A small image inpainting model, trained from scratch.
Model: 32-pixel images, arch unet, norm batchnorm, activation gelu.
Training: muon at rate 0.0048, 4500 steps.
Data: trained on Sentinel-2 satellite tiles (TerraMesh), 15.9 epochs.
Rows from block 6, named by matrix and row number. Rows with one number belong to one channel. Each number is 50 + 15 x the weight over its row's rms, rounded and kept within 0 to 99. All counts start at 0. After the name is the row's rms in percent of the matrix's.
# convs1: first pointwise conv (model.mid.0.convs.1.weight, 384x384x1x1), inputs 192-383
# convs3: second pointwise conv (model.mid.0.convs.3.weight, 384x384x1x1, transposed), outputs 192-383
convs1.216 084:70 50 50 43 76 27 45 49 50 25 67 67 50 32 48 65 50 50 22 58 63 50 58 06 72 34 50 50 50 41 50 18 32 48 50 50 99 35 03 87 50 10 50 50 64 50 39 50 50 50 50 50 50 50 50 39 50 44 50 50 50 56 51 50 50 59 65 37 51 59 83 08 34 39 40 50 50 53 50 23 50 50 78 50 23 75 40 50 72 65 52 50 36 50 54 50 50 50 56 50 34 50 17 57 50 41 50 50 29 37 34 64 50 49 50 45 50 50 50 50 50 50 57 40 53 53 29 16 56 06 50 61 49 50 34 25 50 50 60 56 82 50 50 50 50 48 50 51 33 50 51 37 77 58 17 44 50 50 50 50 50 50 48 29 97 45 40 37 50 50 50 50 72 46 55 50 50 55 50 50 81 34 66 43 50 19 12 50 50 35 50 83
convs3.216 073:48 59 31 30 50 50 50 63 49 47 08 66 50 50 50 37 50 50 50 50 50 50 51 50 50 50 55 05 12 50 50 50 53 99 58 59 50 53 50 66 50 50 50 50 50 50 57 50 50 50 50 50 50 40 50 27 50 48 77 50 79 50 50 50 68 50 50 50 17 50 50 50 19 50 50 50 50 50 50 50 50 50 50 63 53 77 50 73 70 50 50 50 77 78 45 65 50 13 50 50 50 31 47 55 30 50 50 50 50 50 50 56 50 45 50 50 50 71 55 50 50 50 16 46 22 81 24 32 50 50 46 50 50 62 11 44 75 50 50 67 91 54 44 50 50 50 21 44 50 50 50 50 50 50 65 50 76 50 50 73 50 39 50 50 50 50 45 53 50 50 50 50 49 50 50 80 50 50 50 81 50 50 50 55 50 50 50 50 50 34 50 29
convs1.217 046:50 50 50 34 50 31 34 46 47 50 50 49 43 68 50 50 50 50 50 50 50 50 50 50 50 50 50 50 50 50 77 46 50 50 30 50 99 50 50 50 50 50 51 50 32 50 52 50 55 50 50 50 50 50 50 59 62 50 50 50 50 50 50 50 50 50 50 50 50 50 50 50 64 50 50 50 50 22 50 50 50 50 52 44 50 50 50 50 50 50 58 54 50 50 50 50 50 38 49 50 50 50 20 59 50 50 50 50 50 50 50 50 30 50 50 50 30 50 50 50 50 50 50 50 50 00 67 52 47 78 50 50 99 50 50 50 42 78 83 50 50 50 15 25 50 50 62 49 50 50 50 50 50 50 50 50 50 50 50 50 08 44 50 70 44 50 71 50 50 50 50 99 50 50 43 50 50 50 50 50 00 50 60 55 50 68 49 50 50 50 50 50
convs3.217 182:39 57 50 51 40 50 66 68 72 50 38 47 50 40 50 50 63 50 50 50 50 33 19 50 21 50 50 37 24 44 86 50 23 38 50 50 50 67 50 50 50 54 56 40 50 31 44 70 86 91 55 50 50 71 20 50 50 50 50 50 22 50 50 58 39 30 41 37 50 83 50 50 75 50 94 38 45 42 37 50 36 50 57 50 48 50 50 69 50 24 50 50 48 50 51 50 50 59 21 68 65 50 50 69 50 04 54 50 50 50 27 50 41 50 50 50 37 44 50 50 47 50 24 65 50 50 50 54 59 50 63 50 38 50 50 50 41 34 50 50 55 50 35 96 11 37 50 50 45 45 61 53 50 45 50 59 28 78 50 55 32 50 50 62 41 54 43 50 50 42 50 50 50 50 50 50 50 50 50 81 50 65 45 41 50 96 50 45 58 54 93 50
convs1.218 051:50 50 50 50 50 50 50 59 50 50 50 48 50 50 50 50 50 50 62 50 13 13 50 34 84 50 74 50 50 50 58 50 50 50 50 48 00 50 50 22 50 50 50 50 99 50 50 06 50 50 50 50 50 47 50 50 59 50 50 73 50 50 50 50 50 50 50 50 50 50 50 24 50 50 50 53 50 50 50 47 40 50 50 50 50 50 50 50 30 50 65 50 50 50 50 50 42 43 50 50 50 50 57 50 50 24 73 50 50 50 50 75 57 66 50 50 26 50 50 50 50 50 50 50 79 60 50 50 33 50 50 26 50 50 63 50 79 50 50 50 50 50 50 50 75 46 94 50 53 50 50 50 50 50 50 50 50 50 45 50 50 50 60 50 99 50 39 50 50 50 50 49 50 50 50 50 50 53 85 50 50 76 50 50 50 50 50 50 50 50 50 50
convs3.218 099:50 65 50 50 50 50 55 26 50 50 50 60 79 50 37 85 51 50 50 64 50 50 33 29 10 58 58 50 57 65 44 68 50 50 00 50 37 50 50 50 50 50 34 50 17 63 50 50 50 50 69 35 50 57 50 50 96 33 50 45 50 67 29 50 50 26 38 50 50 50 50 50 50 36 50 50 50 43 50 71 50 50 56 50 58 50 50 50 50 50 37 29 73 41 55 19 50 50 33 50 50 50 09 50 50 50 24 50 50 50 30 50 50 50 57 33 50 32 64 50 39 33 11 32 50 50 83 34 50 50 50 59 42 29 87 67 44 34 79 37 97 50 50 50 50 15 50 50 99 31 50 50 50 36 50 99 50 62 26 50 33 59 50 40 50 50 50 38 58 50 54 44 44 42 83 50 50 50 46 50 94 47 45 50 50 54 59 50 50 15 59 50
convs1.219 059:50 50 50 53 49 50 05 41 50 50 50 50 50 50 57 71 85 68 56 50 50 50 59 69 50 50 45 50 50 66 60 66 50 60 50 27 99 47 60 50 42 50 66 50 50 50 50 50 52 41 58 58 43 51 50 50 50 50 50 74 50 50 57 34 50 50 50 97 50 50 25 50 61 50 50 26 10 50 50 50 50 50 58 92 50 50 50 50 50 72 50 50 50 50 50 50 50 26 50 50 50 50 60 51 50 50 50 37 58 50 65 50 50 50 28 50 50 31 41 36 50 44 45 48 50 08 50 50 57 50 50 50 50 50 50 78 50 50 41 63 50 50 52 50 50 50 50 50 50 65 39 50 57 50 57 50 50 50 50 50 50 38 50 25 50 50 50 50 50 76 27 99 50 36 50 53 39 50 50 50 00 63 50 50 52 08 50 50 50 50 50 50
convs3.219 171:50 50 29 50 38 50 20 50 48 45 50 68 50 50 50 70 63 42 39 35 41 50 30 53 12 62 50 34 50 43 69 50 46 23 34 50 37 67 50 50 54 45 50 47 50 39 50 50 84 92 59 51 62 50 35 30 77 02 55 46 50 50 23 50 40 33 40 50 25 50 62 50 64 50 69 12 50 51 42 50 50 50 69 50 37 55 41 47 38 37 51 07 50 74 58 47 50 50 23 50 78 43 50 35 50 50 44 50 50 52 23 24 11 50 62 50 50 54 60 37 49 50 50 50 41 47 95 45 60 50 50 50 36 38 70 28 50 37 40 37 34 30 50 77 36 40 50 50 28 48 50 50 50 50 50 82 72 54 35 50 36 50 45 50 50 50 79 50 55 46 50 40 50 35 50 56 50 50 51 50 47 48 50 54 66 96 50 50 37 50 68 50
convs1.220 049:50 64 50 60 50 50 16 50 50 50 50 02 50 50 66 42 50 50 50 50 50 36 43 50 59 50 50 42 27 50 30 50 29 48 50 35 25 50 52 20 50 82 56 50 50 50 99 50 90 50 50 50 50 50 50 50 50 50 50 70 50 44 50 50 50 50 48 50 50 37 65 50 68 50 50 33 50 14 50 50 50 50 50 01 50 50 50 50 50 50 50 50 50 53 50 50 50 50 50 53 50 74 50 70 50 50 53 50 50 67 72 50 50 50 60 50 50 50 50 15 48 35 50 47 45 50 50 51 50 48 62 47 34 27 50 66 50 50 50 71 47 50 50 50 44 50 50 50 50 85 50 50 50 50 50 50 50 50 79 50 50 50 62 69 49 50 90 50 50 50 46 50 50 63 50 42 50 50 50 49 66 50 50 50 41 99 27 50 50 50 50 50
convs3.220 120:50 50 65 50 74 43 53 50 50 57 44 50 50 53 50 25 56 50 50 58 50 30 50 25 50 50 50 50 51 37 45 50 50 50 55 50 50 48 50 50 50 50 50 50 50 88 50 50 37 50 50 51 50 12 49 50 50 47 50 50 00 42 65 50 51 62 50 50 50 50 47 73 50 73 50 66 50 50 50 50 66 50 24 50 50 48 50 42 50 50 50 64 50 50 50 25 50 50 61 50 37 50 99 63 50 00 35 57 40 50 50 67 50 42 50 50 41 50 50 65 68 50 46 50 31 00 50 50 63 54 50 50 46 50 50 50 66 31 50 58 50 50 50 50 05 99 31 41 51 50 53 16 55 53 50 91 25 50 72 37 50 24 56 50 50 42 66 50 50 34 50 50 39 59 23 76 37 27 50 84 42 50 28 43 50 01 58 50 53 84 52 50
convs1.221 060:50 82 81 50 23 50 50 50 47 41 50 50 50 50 50 50 66 63 50 17 50 44 50 28 60 57 30 50 70 37 41 66 68 50 69 50 50 53 65 49 50 66 46 50 50 44 33 50 50 50 50 50 50 32 50 39 42 42 81 01 00 50 50 50 33 50 50 52 17 50 68 50 38 50 50 50 65 50 80 30 66 50 50 37 54 29 50 64 50 50 50 69 50 00 47 50 50 50 69 50 41 66 35 50 50 27 80 50 50 50 50 40 50 50 49 22 21 44 23 49 78 68 43 50 50 59 50 87 41 72 60 50 13 62 74 50 50 50 50 42 63 67 67 50 50 43 50 35 50 50 50 57 73 50 39 50 10 50 20 50 50 35 26 50 40 68 66 27 37 30 50 50 49 54 50 50 50 68 50 47 56 35 57 50 34 50 38 50 50 80 40 44
convs3.221 061:50 50 68 50 50 50 50 50 58 50 50 50 35 50 67 50 50 50 39 31 93 35 50 58 44 74 50 50 50 57 34 66 50 50 69 50 78 50 44 68 50 52 66 46 72 50 42 19 50 50 50 62 37 49 50 50 24 56 50 50 50 50 68 50 50 41 35 50 22 56 31 86 50 50 85 91 46 50 50 61 28 50 50 50 50 50 50 50 38 45 50 12 50 54 63 50 50 09 57 50 50 50 51 25 50 50 37 51 50 74 42 50 49 50 33 66 29 42 50 50 37 50 34 36 71 50 34 22 50 50 26 50 50 50 24 50 50 50 50 50 50 14 75 61 58 50 50 62 50 50 70 50 50 50 50 50 50 20 50 50 46 42 82 50 50 50 68 50 64 50 38 50 50 61 62 50 60 37 56 50 32 50 69 82 49 50 50 50 56 19 50 70
convs1.222 034:50 43 49 50 50 50 50 50 25 50 50 00 69 50 50 50 60 50 50 50 50 36 44 50 50 50 35 50 60 50 50 42 50 50 50 56 50 42 51 50 50 37 50 57 00 70 50 50 36 50 55 50 50 50 51 50 50 50 50 50 50 50 56 50 50 50 50 99 50 50 52 50 50 50 50 50 50 50 50 50 50 50 50 50 50 50 50 09 50 50 50 50 34 50 50 50 50 01 50 50 50 40 50 50 50 50 50 50 50 50 36 50 50 50 50 50 50 50 50 50 50 50 50 50 50 50 50 50 28 99 29 50 72 50 50 50 50 79 50 50 50 50 50 50 50 83 50 50 43 50 50 50 50 19 50 50 50 50 54 50 50 50 50 50 50 50 50 50 50 50 50 50 50 50 50 50 50 50 50 50 00 50 50 50 50 50 50 47 50 50 50 50
convs3.222 150:61 50 50 50 50 32 61 33 50 50 50 41 50 68 50 50 54 50 50 50 50 46 41 50 68 50 56 62 50 50 27 71 53 50 72 50 50 50 74 56 50 50 51 58 55 50 45 29 50 50 50 72 24 50 99 46 41 90 50 50 50 50 94 50 50 50 50 47 50 26 56 16 50 50 02 87 50 50 50 33 60 50 50 48 50 50 34 34 50 68 50 57 50 50 48 50 50 08 49 30 22 50 50 50 74 99 50 57 74 50 50 50 50 50 50 72 38 36 39 50 45 50 50 25 45 50 50 50 34 50 50 50 50 39 50 50 42 50 50 50 50 50 50 12 83 50 30 29 59 51 31 54 35 50 84 15 73 08 50 46 50 51 50 54 37 50 27 50 50 50 50 69 55 92 82 50 41 36 50 45 09 58 73 50 24 50 69 60 50 47 25 39
convs1.223 085:63 50 53 70 50 54 50 50 50 24 47 74 50 50 35 88 59 50 57 50 50 37 58 26 50 38 50 50 50 31 50 50 63 66 50 50 00 50 57 50 61 43 50 50 50 70 50 50 36 59 81 50 68 50 50 34 50 50 44 34 50 25 43 50 44 51 50 52 50 34 50 38 50 45 55 50 37 01 89 50 50 86 50 54 50 50 50 50 50 49 50 50 50 53 59 34 50 50 50 52 50 79 34 50 50 42 38 50 50 28 99 50 58 50 50 49 50 65 50 23 51 50 50 38 50 42 71 50 50 50 50 59 63 50 11 50 50 52 61 61 50 50 54 50 50 50 50 50 50 64 73 39 52 50 90 45 31 47 47 51 50 20 28 34 73 50 50 32 50 50 59 99 50 50 50 10 35 50 50 50 51 37 50 67 38 50 14 67 66 50 50 50
convs3.223 172:54 50 71 55 90 50 91 50 50 62 58 48 37 50 50 20 04 50 50 54 50 50 67 50 90 53 43 50 50 38 78 44 41 44 63 88 75 56 60 50 83 62 66 50 61 44 50 50 50 50 26 57 50 50 47 50 22 50 86 50 73 50 50 50 50 74 46 50 49 50 77 29 50 83 53 72 50 50 50 50 62 81 50 50 50 50 50 50 50 50 50 70 50 50 54 50 50 17 84 27 50 50 50 42 73 50 32 50 50 41 50 68 50 50 32 66 46 58 56 58 50 40 36 18 50 59 45 50 67 43 20 50 50 50 45 39 50 18 30 36 50 27 50 28 50 67 50 64 50 71 53 75 40 50 85 31 50 45 50 49 61 61 94 59 50 50 52 50 50 35 50 38 44 50 44 54 60 50 50 50 50 50 47 50 89 14 50 46 58 80 35 74
convs1.224 074:31 50 64 50 50 50 50 58 50 64 47 40 67 63 56 48 50 50 50 50 50 44 13 31 47 25 32 68 50 17 50 50 50 38 49 26 52 50 50 42 60 46 56 28 50 50 50 50 65 70 54 19 73 10 89 50 50 50 49 91 50 56 66 40 74 94 44 58 59 42 19 50 50 60 49 50 77 50 66 55 50 37 50 50 91 50 71 50 58 50 50 50 50 77 50 64 45 53 80 50 50 71 44 88 69 50 50 62 60 50 94 50 55 50 34 50 51 47 50 32 53 50 50 29 50 50 50 69 47 43 50 50 14 50 44 85 00 50 50 26 30 50 67 50 48 69 49 58 33 43 23 23 50 31 71 50 00 50 43 63 45 49 47 37 84 45 50 61 50 50 43 43 35 50 41 50 12 50 60 55 50 50 27 59 74 18 75 38 92 46 50 50
convs3.224 065:63 50 50 50 50 31 45 50 39 50 50 50 50 42 50 12 50 50 50 31 57 50 50 50 50 16 73 99 50 48 50 43 52 50 37 50 50 50 50 60 33 50 76 46 30 48 60 50 44 07 50 70 58 50 24 50 50 50 88 13 50 11 50 73 59 40 50 50 50 32 60 50 50 50 41 50 22 50 50 54 50 50 43 00 39 12 99 50 50 50 25 50 45 48 35 50 50 50 50 50 50 76 50 50 50 50 50 50 29 50 66 50 49 50 65 49 50 83 50 44 63 50 50 52 50 52 66 50 50 79 50 37 36 82 50 50 50 51 50 50 50 67 79 50 42 22 50 12 50 50 37 50 50 15 50 50 50 75 50 41 50 50 42 50 50 50 28 53 37 50 33 49 59 50 98 27 50 34 67 38 50 30 50 50 37 17 50 50 27 64 53 43
convs1.225 030:50 32 50 48 59 50 50 50 50 50 50 50 50 42 50 50 67 50 50 31 50 50 50 50 50 50 48 50 50 50 33 28 50 50 50 43 50 50 50 50 61 50 50 50 10 50 54 70 57 50 50 50 50 50 45 50 50 50 49 50 50 43 50 50 50 49 50 24 15 50 37 50 50 39 67 87 61 50 50 50 50 50 00 50 50 50 50 50 83 99 50 40 50 50 50 47 45 50 50 50 51 40 50 50 50 39 50 41 50 50 50 92 50 50 50 50 87 83 50 50 50 50 50 50 50 50 50 14 50 50 50 50 50 50 50 54 80 76 50 72 50 50 64 50 50 50 50 50 65 50 50 50 50 50 50 50 50 62 50 61 50 50 60 53 51 92 50 50 50 50 50 99 40 50 29 50 50 50 48 50 50 43 56 07 50 50 50 50 50 50 37 50
convs3.225 078:50 48 50 32 44 55 50 60 36 50 41 62 66 50 36 50 50 37 52 50 50 50 53 67 50 83 50 28 50 50 53 50 28 50 39 50 52 32 50 50 34 50 30 51 65 50 50 50 50 44 50 42 73 43 30 54 50 29 50 50 43 44 39 50 50 68 50 50 00 71 50 72 50 60 69 50 50 50 30 81 50 50 50 71 50 50 68 50 50 50 50 50 55 50 84 50 50 41 50 50 77 50 50 50 50 19 48 50 45 50 28 50 32 95 50 50 50 50 47 61 62 50 33 50 28 50 30 50 50 25 55 54 50 35 64 50 50 50 65 47 80 23 50 50 50 50 34 73 50 50 33 50 50 50 35 63 44 36 50 63 33 50 68 50 50 50 48 42 40 65 50 57 50 50 50 93 34 50 42 84 84 50 50 28 50 70 42 50 50 63 50 45
convs1.226 107:50 63 50 50 50 50 50 50 50 50 88 50 50 50 50 50 26 00 50 50 86 50 50 50 50 50 22 50 38 50 50 00 50 75 67 49 50 50 50 50 89 03 50 50 73 50 50 35 50 95 50 50 50 41 50 50 50 50 50 32 50 19 50 50 50 50 50 70 50 50 50 50 08 50 50 50 72 50 34 50 99 50 86 50 22 50 03 50 50 50 50 50 50 50 50 50 50 50 99 50 50 50 50 50 50 58 38 50 88 42 49 41 50 50 50 64 50 50 45 50 64 50 50 51 50 67 50 50 50 48 69 50 50 50 50 50 50 67 59 39 50 50 50 50 50 36 50 96 60 50 62 50 50 50 49 50 50 50 71 50 50 34 50 50 43 50 50 50 50 50 45 56 50 50 50 50 99 73 42 37 56 50 09 50 50 49 44 50 50 50 50 50
convs3.226 090:22 50 50 39 50 50 50 57 50 50 56 50 50 50 77 76 59 50 70 77 50 66 50 52 45 61 68 43 50 76 50 75 61 50 55 50 16 50 50 50 50 59 46 60 50 50 29 50 50 14 50 00 50 44 40 69 65 49 50 16 44 76 00 43 55 41 50 50 50 50 64 15 50 43 52 63 50 41 47 50 50 50 50 68 64 50 49 50 50 50 85 50 54 50 50 62 75 50 50 50 50 50 89 50 90 50 68 48 27 21 50 50 71 50 48 50 57 50 50 36 50 50 63 42 50 91 50 50 50 87 65 61 38 50 50 50 50 50 69 57 60 45 29 50 50 50 60 50 50 50 50 50 18 50 66 58 64 50 51 40 50 59 50 41 50 91 10 40 50 50 50 28 56 50 50 37 42 50 32 50 50 50 50 61 45 33 50 93 50 50 50 38
convs1.227 145:50 50 63 64 50 50 49 63 50 50 58 46 80 53 61 72 50 50 50 56 42 35 00 45 30 50 29 40 65 91 61 48 68 15 50 50 22 59 87 50 77 50 58 60 63 79 66 68 62 50 48 35 99 41 52 63 50 47 40 78 45 50 47 44 64 50 56 37 66 52 31 57 68 61 46 35 73 08 33 46 63 70 56 50 48 90 50 50 50 50 30 90 61 58 35 49 51 50 50 31 56 56 38 37 56 50 50 55 49 50 70 49 50 44 37 45 36 53 47 42 50 50 50 50 50 49 89 20 63 53 71 29 75 50 76 77 57 79 50 57 67 60 54 50 74 56 25 56 41 41 22 50 67 50 48 50 43 35 50 71 50 59 50 50 31 58 61 50 63 50 34 33 56 68 50 47 50 55 65 62 58 67 35 50 62 50 50 59 50 36 36 29
convs3.227 092:50 49 61 50 25 44 50 50 50 50 50 35 40 50 67 50 50 40 52 50 60 49 50 50 50 22 34 50 50 29 50 51 45 50 27 50 60 35 65 50 67 67 78 50 50 50 22 38 23 50 54 28 50 50 50 88 99 70 50 50 50 50 31 27 50 50 68 18 50 44 50 47 30 56 41 59 50 37 50 50 50 84 74 50 53 28 50 61 28 50 50 52 65 21 48 50 50 27 50 50 50 36 52 27 50 00 38 36 30 24 50 15 50 50 73 66 50 28 50 35 50 50 50 50 46 50 59 50 50 64 50 77 50 17 30 50 31 50 50 50 17 50 21 27 15 50 50 50 50 50 50 30 29 17 50 52 36 50 50 61 46 50 28 50 50 38 35 50 47 50 47 50 56 50 46 45 44 50 31 33 00 50 43 67 48 46 14 50 32 45 50 50
convs1.228 125:50 51 50 50 63 50 50 49 50 50 61 38 50 50 50 92 47 60 97 52 50 59 50 45 35 50 50 50 31 34 64 67 50 39 59 37 08 50 50 26 50 50 48 50 61 50 55 50 50 50 50 50 50 50 50 27 50 50 50 50 19 50 76 50 50 50 75 50 50 13 50 50 50 50 50 53 65 50 59 00 50 63 27 45 50 50 50 25 50 41 22 50 77 67 38 50 50 50 50 60 50 99 50 50 50 67 38 83 50 38 79 49 55 67 50 50 50 64 50 50 56 37 91 50 45 50 70 50 67 02 50 50 50 50 60 99 52 50 50 50 50 50 22 72 50 65 50 56 73 75 50 74 40 50 18 50 50 50 49 69 50 57 75 50 50 77 50 50 05 45 50 50 75 50 50 54 48 50 50 50 78 69 50 50 50 76 33 50 50 77 50 68
convs3.228 129:50 43 56 49 50 50 60 65 50 73 50 31 50 09 50 58 44 60 55 52 50 50 80 39 75 62 37 42 50 50 47 50 50 93 97 68 97 50 36 50 78 50 50 44 50 50 62 83 50 70 50 50 50 58 50 41 50 50 50 62 50 50 89 89 50 71 50 50 50 50 58 47 50 50 67 50 44 59 69 36 50 30 50 50 50 50 37 50 72 50 50 50 58 25 50 50 50 47 50 50 50 50 50 50 37 55 50 62 50 50 50 50 64 50 50 50 39 50 58 54 52 50 69 40 50 50 54 50 50 31 30 50 56 69 77 42 50 41 79 28 50 50 00 50 46 50 50 50 54 66 68 50 50 42 77 50 91 44 62 64 50 53 53 50 71 55 56 50 50 75 71 56 50 50 62 50 47 50 56 71 58 73 25 66 26 46 50 56 42 50 65 72
convs1.229 034:32 50 57 41 66 56 50 50 65 50 50 50 47 50 50 19 50 50 50 50 50 29 50 51 50 50 50 42 69 44 41 63 44 50 50 23 99 53 63 50 50 48 51 50 50 35 43 45 58 50 50 40 55 39 50 56 50 50 50 51 50 52 61 50 50 29 50 50 50 50 50 50 37 50 50 72 50 00 50 60 37 50 50 02 50 26 50 57 39 71 50 99 50 50 50 50 37 49 57 50 50 50 73 46 50 54 50 50 50 50 50 50 50 50 50 50 29 50 56 37 50 50 50 50 50 50 50 81 50 73 50 50 31 50 50 50 50 50 07 38 34 50 50 40 50 70 50 52 42 50 43 56 35 50 99 50 47 57 87 58 50 42 50 50 50 50 17 50 72 39 50 00 46 50 48 29 50 46 56 50 61 25 50 56 54 74 81 66 30 43 46 13
convs3.229 102:48 50 50 50 31 23 25 25 50 38 36 49 58 61 50 46 50 50 50 18 67 50 50 55 53 50 50 50 47 67 46 50 50 82 50 50 50 27 50 50 50 31 34 50 74 50 57 31 64 50 41 50 11 45 50 50 50 62 50 50 61 36 50 47 43 50 50 66 50 50 50 50 50 50 50 50 50 50 43 50 50 50 59 50 50 50 50 31 50 79 36 50 50 50 61 50 50 50 50 50 50 79 00 50 34 99 63 50 50 36 30 33 50 50 36 50 50 76 50 50 50 52 50 50 50 50 37 06 37 50 50 37 45 59 63 92 25 85 50 60 53 95 50 50 50 50 40 50 50 80 50 78 50 50 13 50 65 30 25 50 50 41 50 50 50 50 50 50 50 59 50 69 59 69 65 50 46 60 50 38 50 33 88 67 50 50 50 58 08 50 50 50
convs1.230 170:45 51 71 50 50 23 50 43 50 50 22 81 40 39 35 41 34 50 48 39 52 88 68 50 50 43 50 50 45 50 50 56 39 50 48 67 50 50 38 34 50 67 56 41 34 50 23 68 57 41 50 50 50 50 64 41 50 43 55 50 78 50 50 50 35 25 61 50 51 59 46 78 36 50 50 60 57 50 56 12 50 58 14 50 50 14 72 58 50 56 33 32 27 50 50 79 50 62 38 67 50 24 50 54 57 52 50 39 50 58 43 58 49 50 64 50 59 76 54 58 50 49 50 70 69 52 50 51 20 50 61 56 56 27 50 50 50 75 99 50 50 66 44 50 47 38 38 26 50 45 67 50 56 67 42 50 50 50 23 36 50 56 71 50 44 61 50 93 81 50 50 74 50 50 50 65 41 66 50 50 61 50 58 56 50 80 87 66 50 47 21 51
convs3.230 110:20 31 50 50 61 70 47 50 55 51 59 65 33 50 45 50 50 50 69 50 59 38 50 60 59 67 50 67 50 50 47 49 79 89 47 50 56 57 50 50 50 29 50 57 52 50 50 50 52 45 50 50 50 50 50 58 38 50 29 31 50 13 59 50 86 50 50 85 50 56 96 50 50 99 62 62 59 48 69 77 52 33 50 50 50 50 06 58 50 43 50 69 50 50 60 46 74 29 50 34 50 62 50 50 50 58 60 67 62 50 50 50 56 50 55 47 50 54 49 50 50 50 50 50 44 50 50 46 50 50 40 50 70 50 54 50 50 67 34 44 50 12 99 47 58 50 40 99 77 50 32 50 42 50 50 50 50 50 50 62 50 59 54 50 14 50 29 50 47 50 50 85 60 56 50 42 50 52 74 84 50 50 50 63 50 50 50 50 50 45 74 48
convs1.231 100:50 50 50 50 50 81 50 50 50 50 40 38 20 25 50 47 75 53 50 50 39 27 50 50 97 50 67 50 50 50 50 50 50 50 50 50 50 50 50 50 00 50 50 50 50 50 50 93 50 50 50 73 50 02 50 50 55 32 50 50 50 35 67 50 50 54 50 50 44 50 50 50 58 50 50 56 52 54 50 50 50 50 50 68 50 50 61 95 50 35 41 53 50 50 50 50 50 50 50 50 50 50 44 72 50 50 23 50 50 50 50 49 48 50 37 50 50 46 50 50 50 50 13 50 50 91 50 50 69 50 50 74 54 50 50 16 50 55 50 50 50 63 50 52 40 50 50 50 79 50 57 50 50 50 28 50 50 71 50 50 42 50 67 50 50 50 50 51 18 37 75 36 46 07 50 46 50 50 50 58 50 50 83 50 43 77 54 37 50 50 56 50
convs3.231 081:67 74 50 50 28 50 24 29 65 35 49 63 68 57 50 74 46 76 50 50 50 61 39 50 50 23 50 50 62 31 66 50 53 50 37 48 37 50 50 50 50 78 63 50 33 50 50 50 50 50 69 73 50 50 17 50 91 50 50 58 18 51 32 50 50 50 71 26 89 50 50 36 33 64 50 35 32 50 27 50 50 50 68 50 50 50 50 99 82 54 50 00 52 46 50 50 76 50 50 50 50 50 84 50 34 50 50 19 64 56 12 50 54 50 60 49 62 44 62 14 46 47 57 50 50 50 60 50 19 62 37 50 64 50 50 50 68 50 50 50 26 53 50 27 86 50 50 50 50 50 50 50 36 50 55 48 82 32 13 50 50 50 33 36 84 50 54 53 50 54 50 30 50 15 50 50 58 50 47 15 50 50 19 78 99 79 57 50 05 50 49 50
convs1.232 118:50 50 68 48 68 14 50 50 57 50 66 50 50 93 42 76 50 50 50 50 71 50 50 55 50 26 61 50 18 43 50 50 59 46 59 43 36 74 50 50 38 59 40 50 50 50 18 50 33 50 50 68 62 50 49 50 34 50 66 52 86 50 50 50 35 30 50 60 50 50 50 50 73 68 50 65 60 19 41 50 29 41 50 60 35 50 39 50 30 59 42 41 20 50 50 50 60 50 50 97 50 50 50 59 43 50 50 50 55 50 66 50 75 50 50 50 58 50 44 61 60 30 50 71 59 45 50 00 52 50 50 50 50 50 50 50 50 58 50 50 50 50 50 50 63 50 50 33 50 72 56 22 50 50 58 50 50 56 45 62 50 50 25 50 86 50 50 55 50 50 72 50 53 71 50 54 50 50 49 50 50 50 50 78 50 50 50 68 37 50 53 86
convs3.232 086:50 50 40 50 50 60 69 62 50 50 50 50 47 50 34 60 99 50 50 50 50 77 58 36 50 68 51 03 50 50 20 71 50 50 60 42 72 99 00 25 50 32 39 60 73 15 54 50 50 73 50 50 50 50 21 50 65 25 34 50 00 50 50 50 50 50 50 50 50 56 36 61 50 82 81 45 47 50 16 50 60 38 50 24 50 73 50 50 50 50 50 50 71 41 50 50 37 64 46 38 50 50 01 50 73 00 68 50 50 67 44 50 50 25 07 63 53 50 62 61 32 50 50 50 44 98 50 50 40 31 68 64 74 34 50 30 50 31 74 50 51 48 50 83 50 60 25 50 01 50 50 50 50 75 50 50 51 54 50 50 63 58 50 43 44 55 50 35 50 50 62 40 63 50 50 50 63 54 46 35 60 24 24 31 56 50 69 50 50 50 13 50
convs1.233 082:17 50 50 50 46 50 50 35 50 15 50 50 35 44 55 25 62 50 38 59 50 50 50 50 14 50 50 72 42 50 45 50 50 50 50 67 00 51 50 50 50 69 47 53 50 50 50 47 29 50 50 88 50 46 50 64 27 64 50 21 50 23 70 50 50 21 50 91 50 50 50 50 50 50 72 48 50 47 50 50 50 47 52 82 52 72 60 50 50 48 53 23 50 11 45 50 38 50 33 30 80 50 42 50 50 62 50 30 50 50 73 50 50 50 92 50 46 50 43 50 72 14 53 13 40 33 50 50 50 50 50 62 99 50 50 50 50 82 42 50 99 36 45 50 50 50 50 50 53 36 50 48 57 50 30 47 33 50 50 84 50 50 50 50 74 50 50 62 55 31 50 69 50 50 50 69 50 43 50 50 50 46 50 42 76 84 50 50 30 50 50 50
convs3.233 132:72 81 50 50 61 29 50 51 34 38 55 26 50 50 99 99 50 50 50 50 50 50 49 50 50 50 50 50 99 94 69 50 41 43 61 33 27 50 50 66 50 58 58 50 50 50 50 50 38 33 49 71 50 50 86 50 43 50 65 50 77 50 38 50 50 50 50 30 55 29 07 50 26 50 50 69 63 50 50 50 46 53 42 68 41 50 50 50 39 50 84 50 50 50 50 50 12 49 50 50 50 56 50 26 50 45 50 50 42 41 35 40 50 60 50 78 50 35 50 79 46 50 50 69 50 91 50 24 50 31 50 50 50 50 50 50 50 30 08 50 50 50 50 73 65 64 53 50 50 18 30 50 57 65 54 35 37 29 46 50 46 42 43 51 50 50 52 44 53 50 57 35 47 30 27 50 50 49 48 50 13 38 22 50 57 46 45 50 50 50 50 50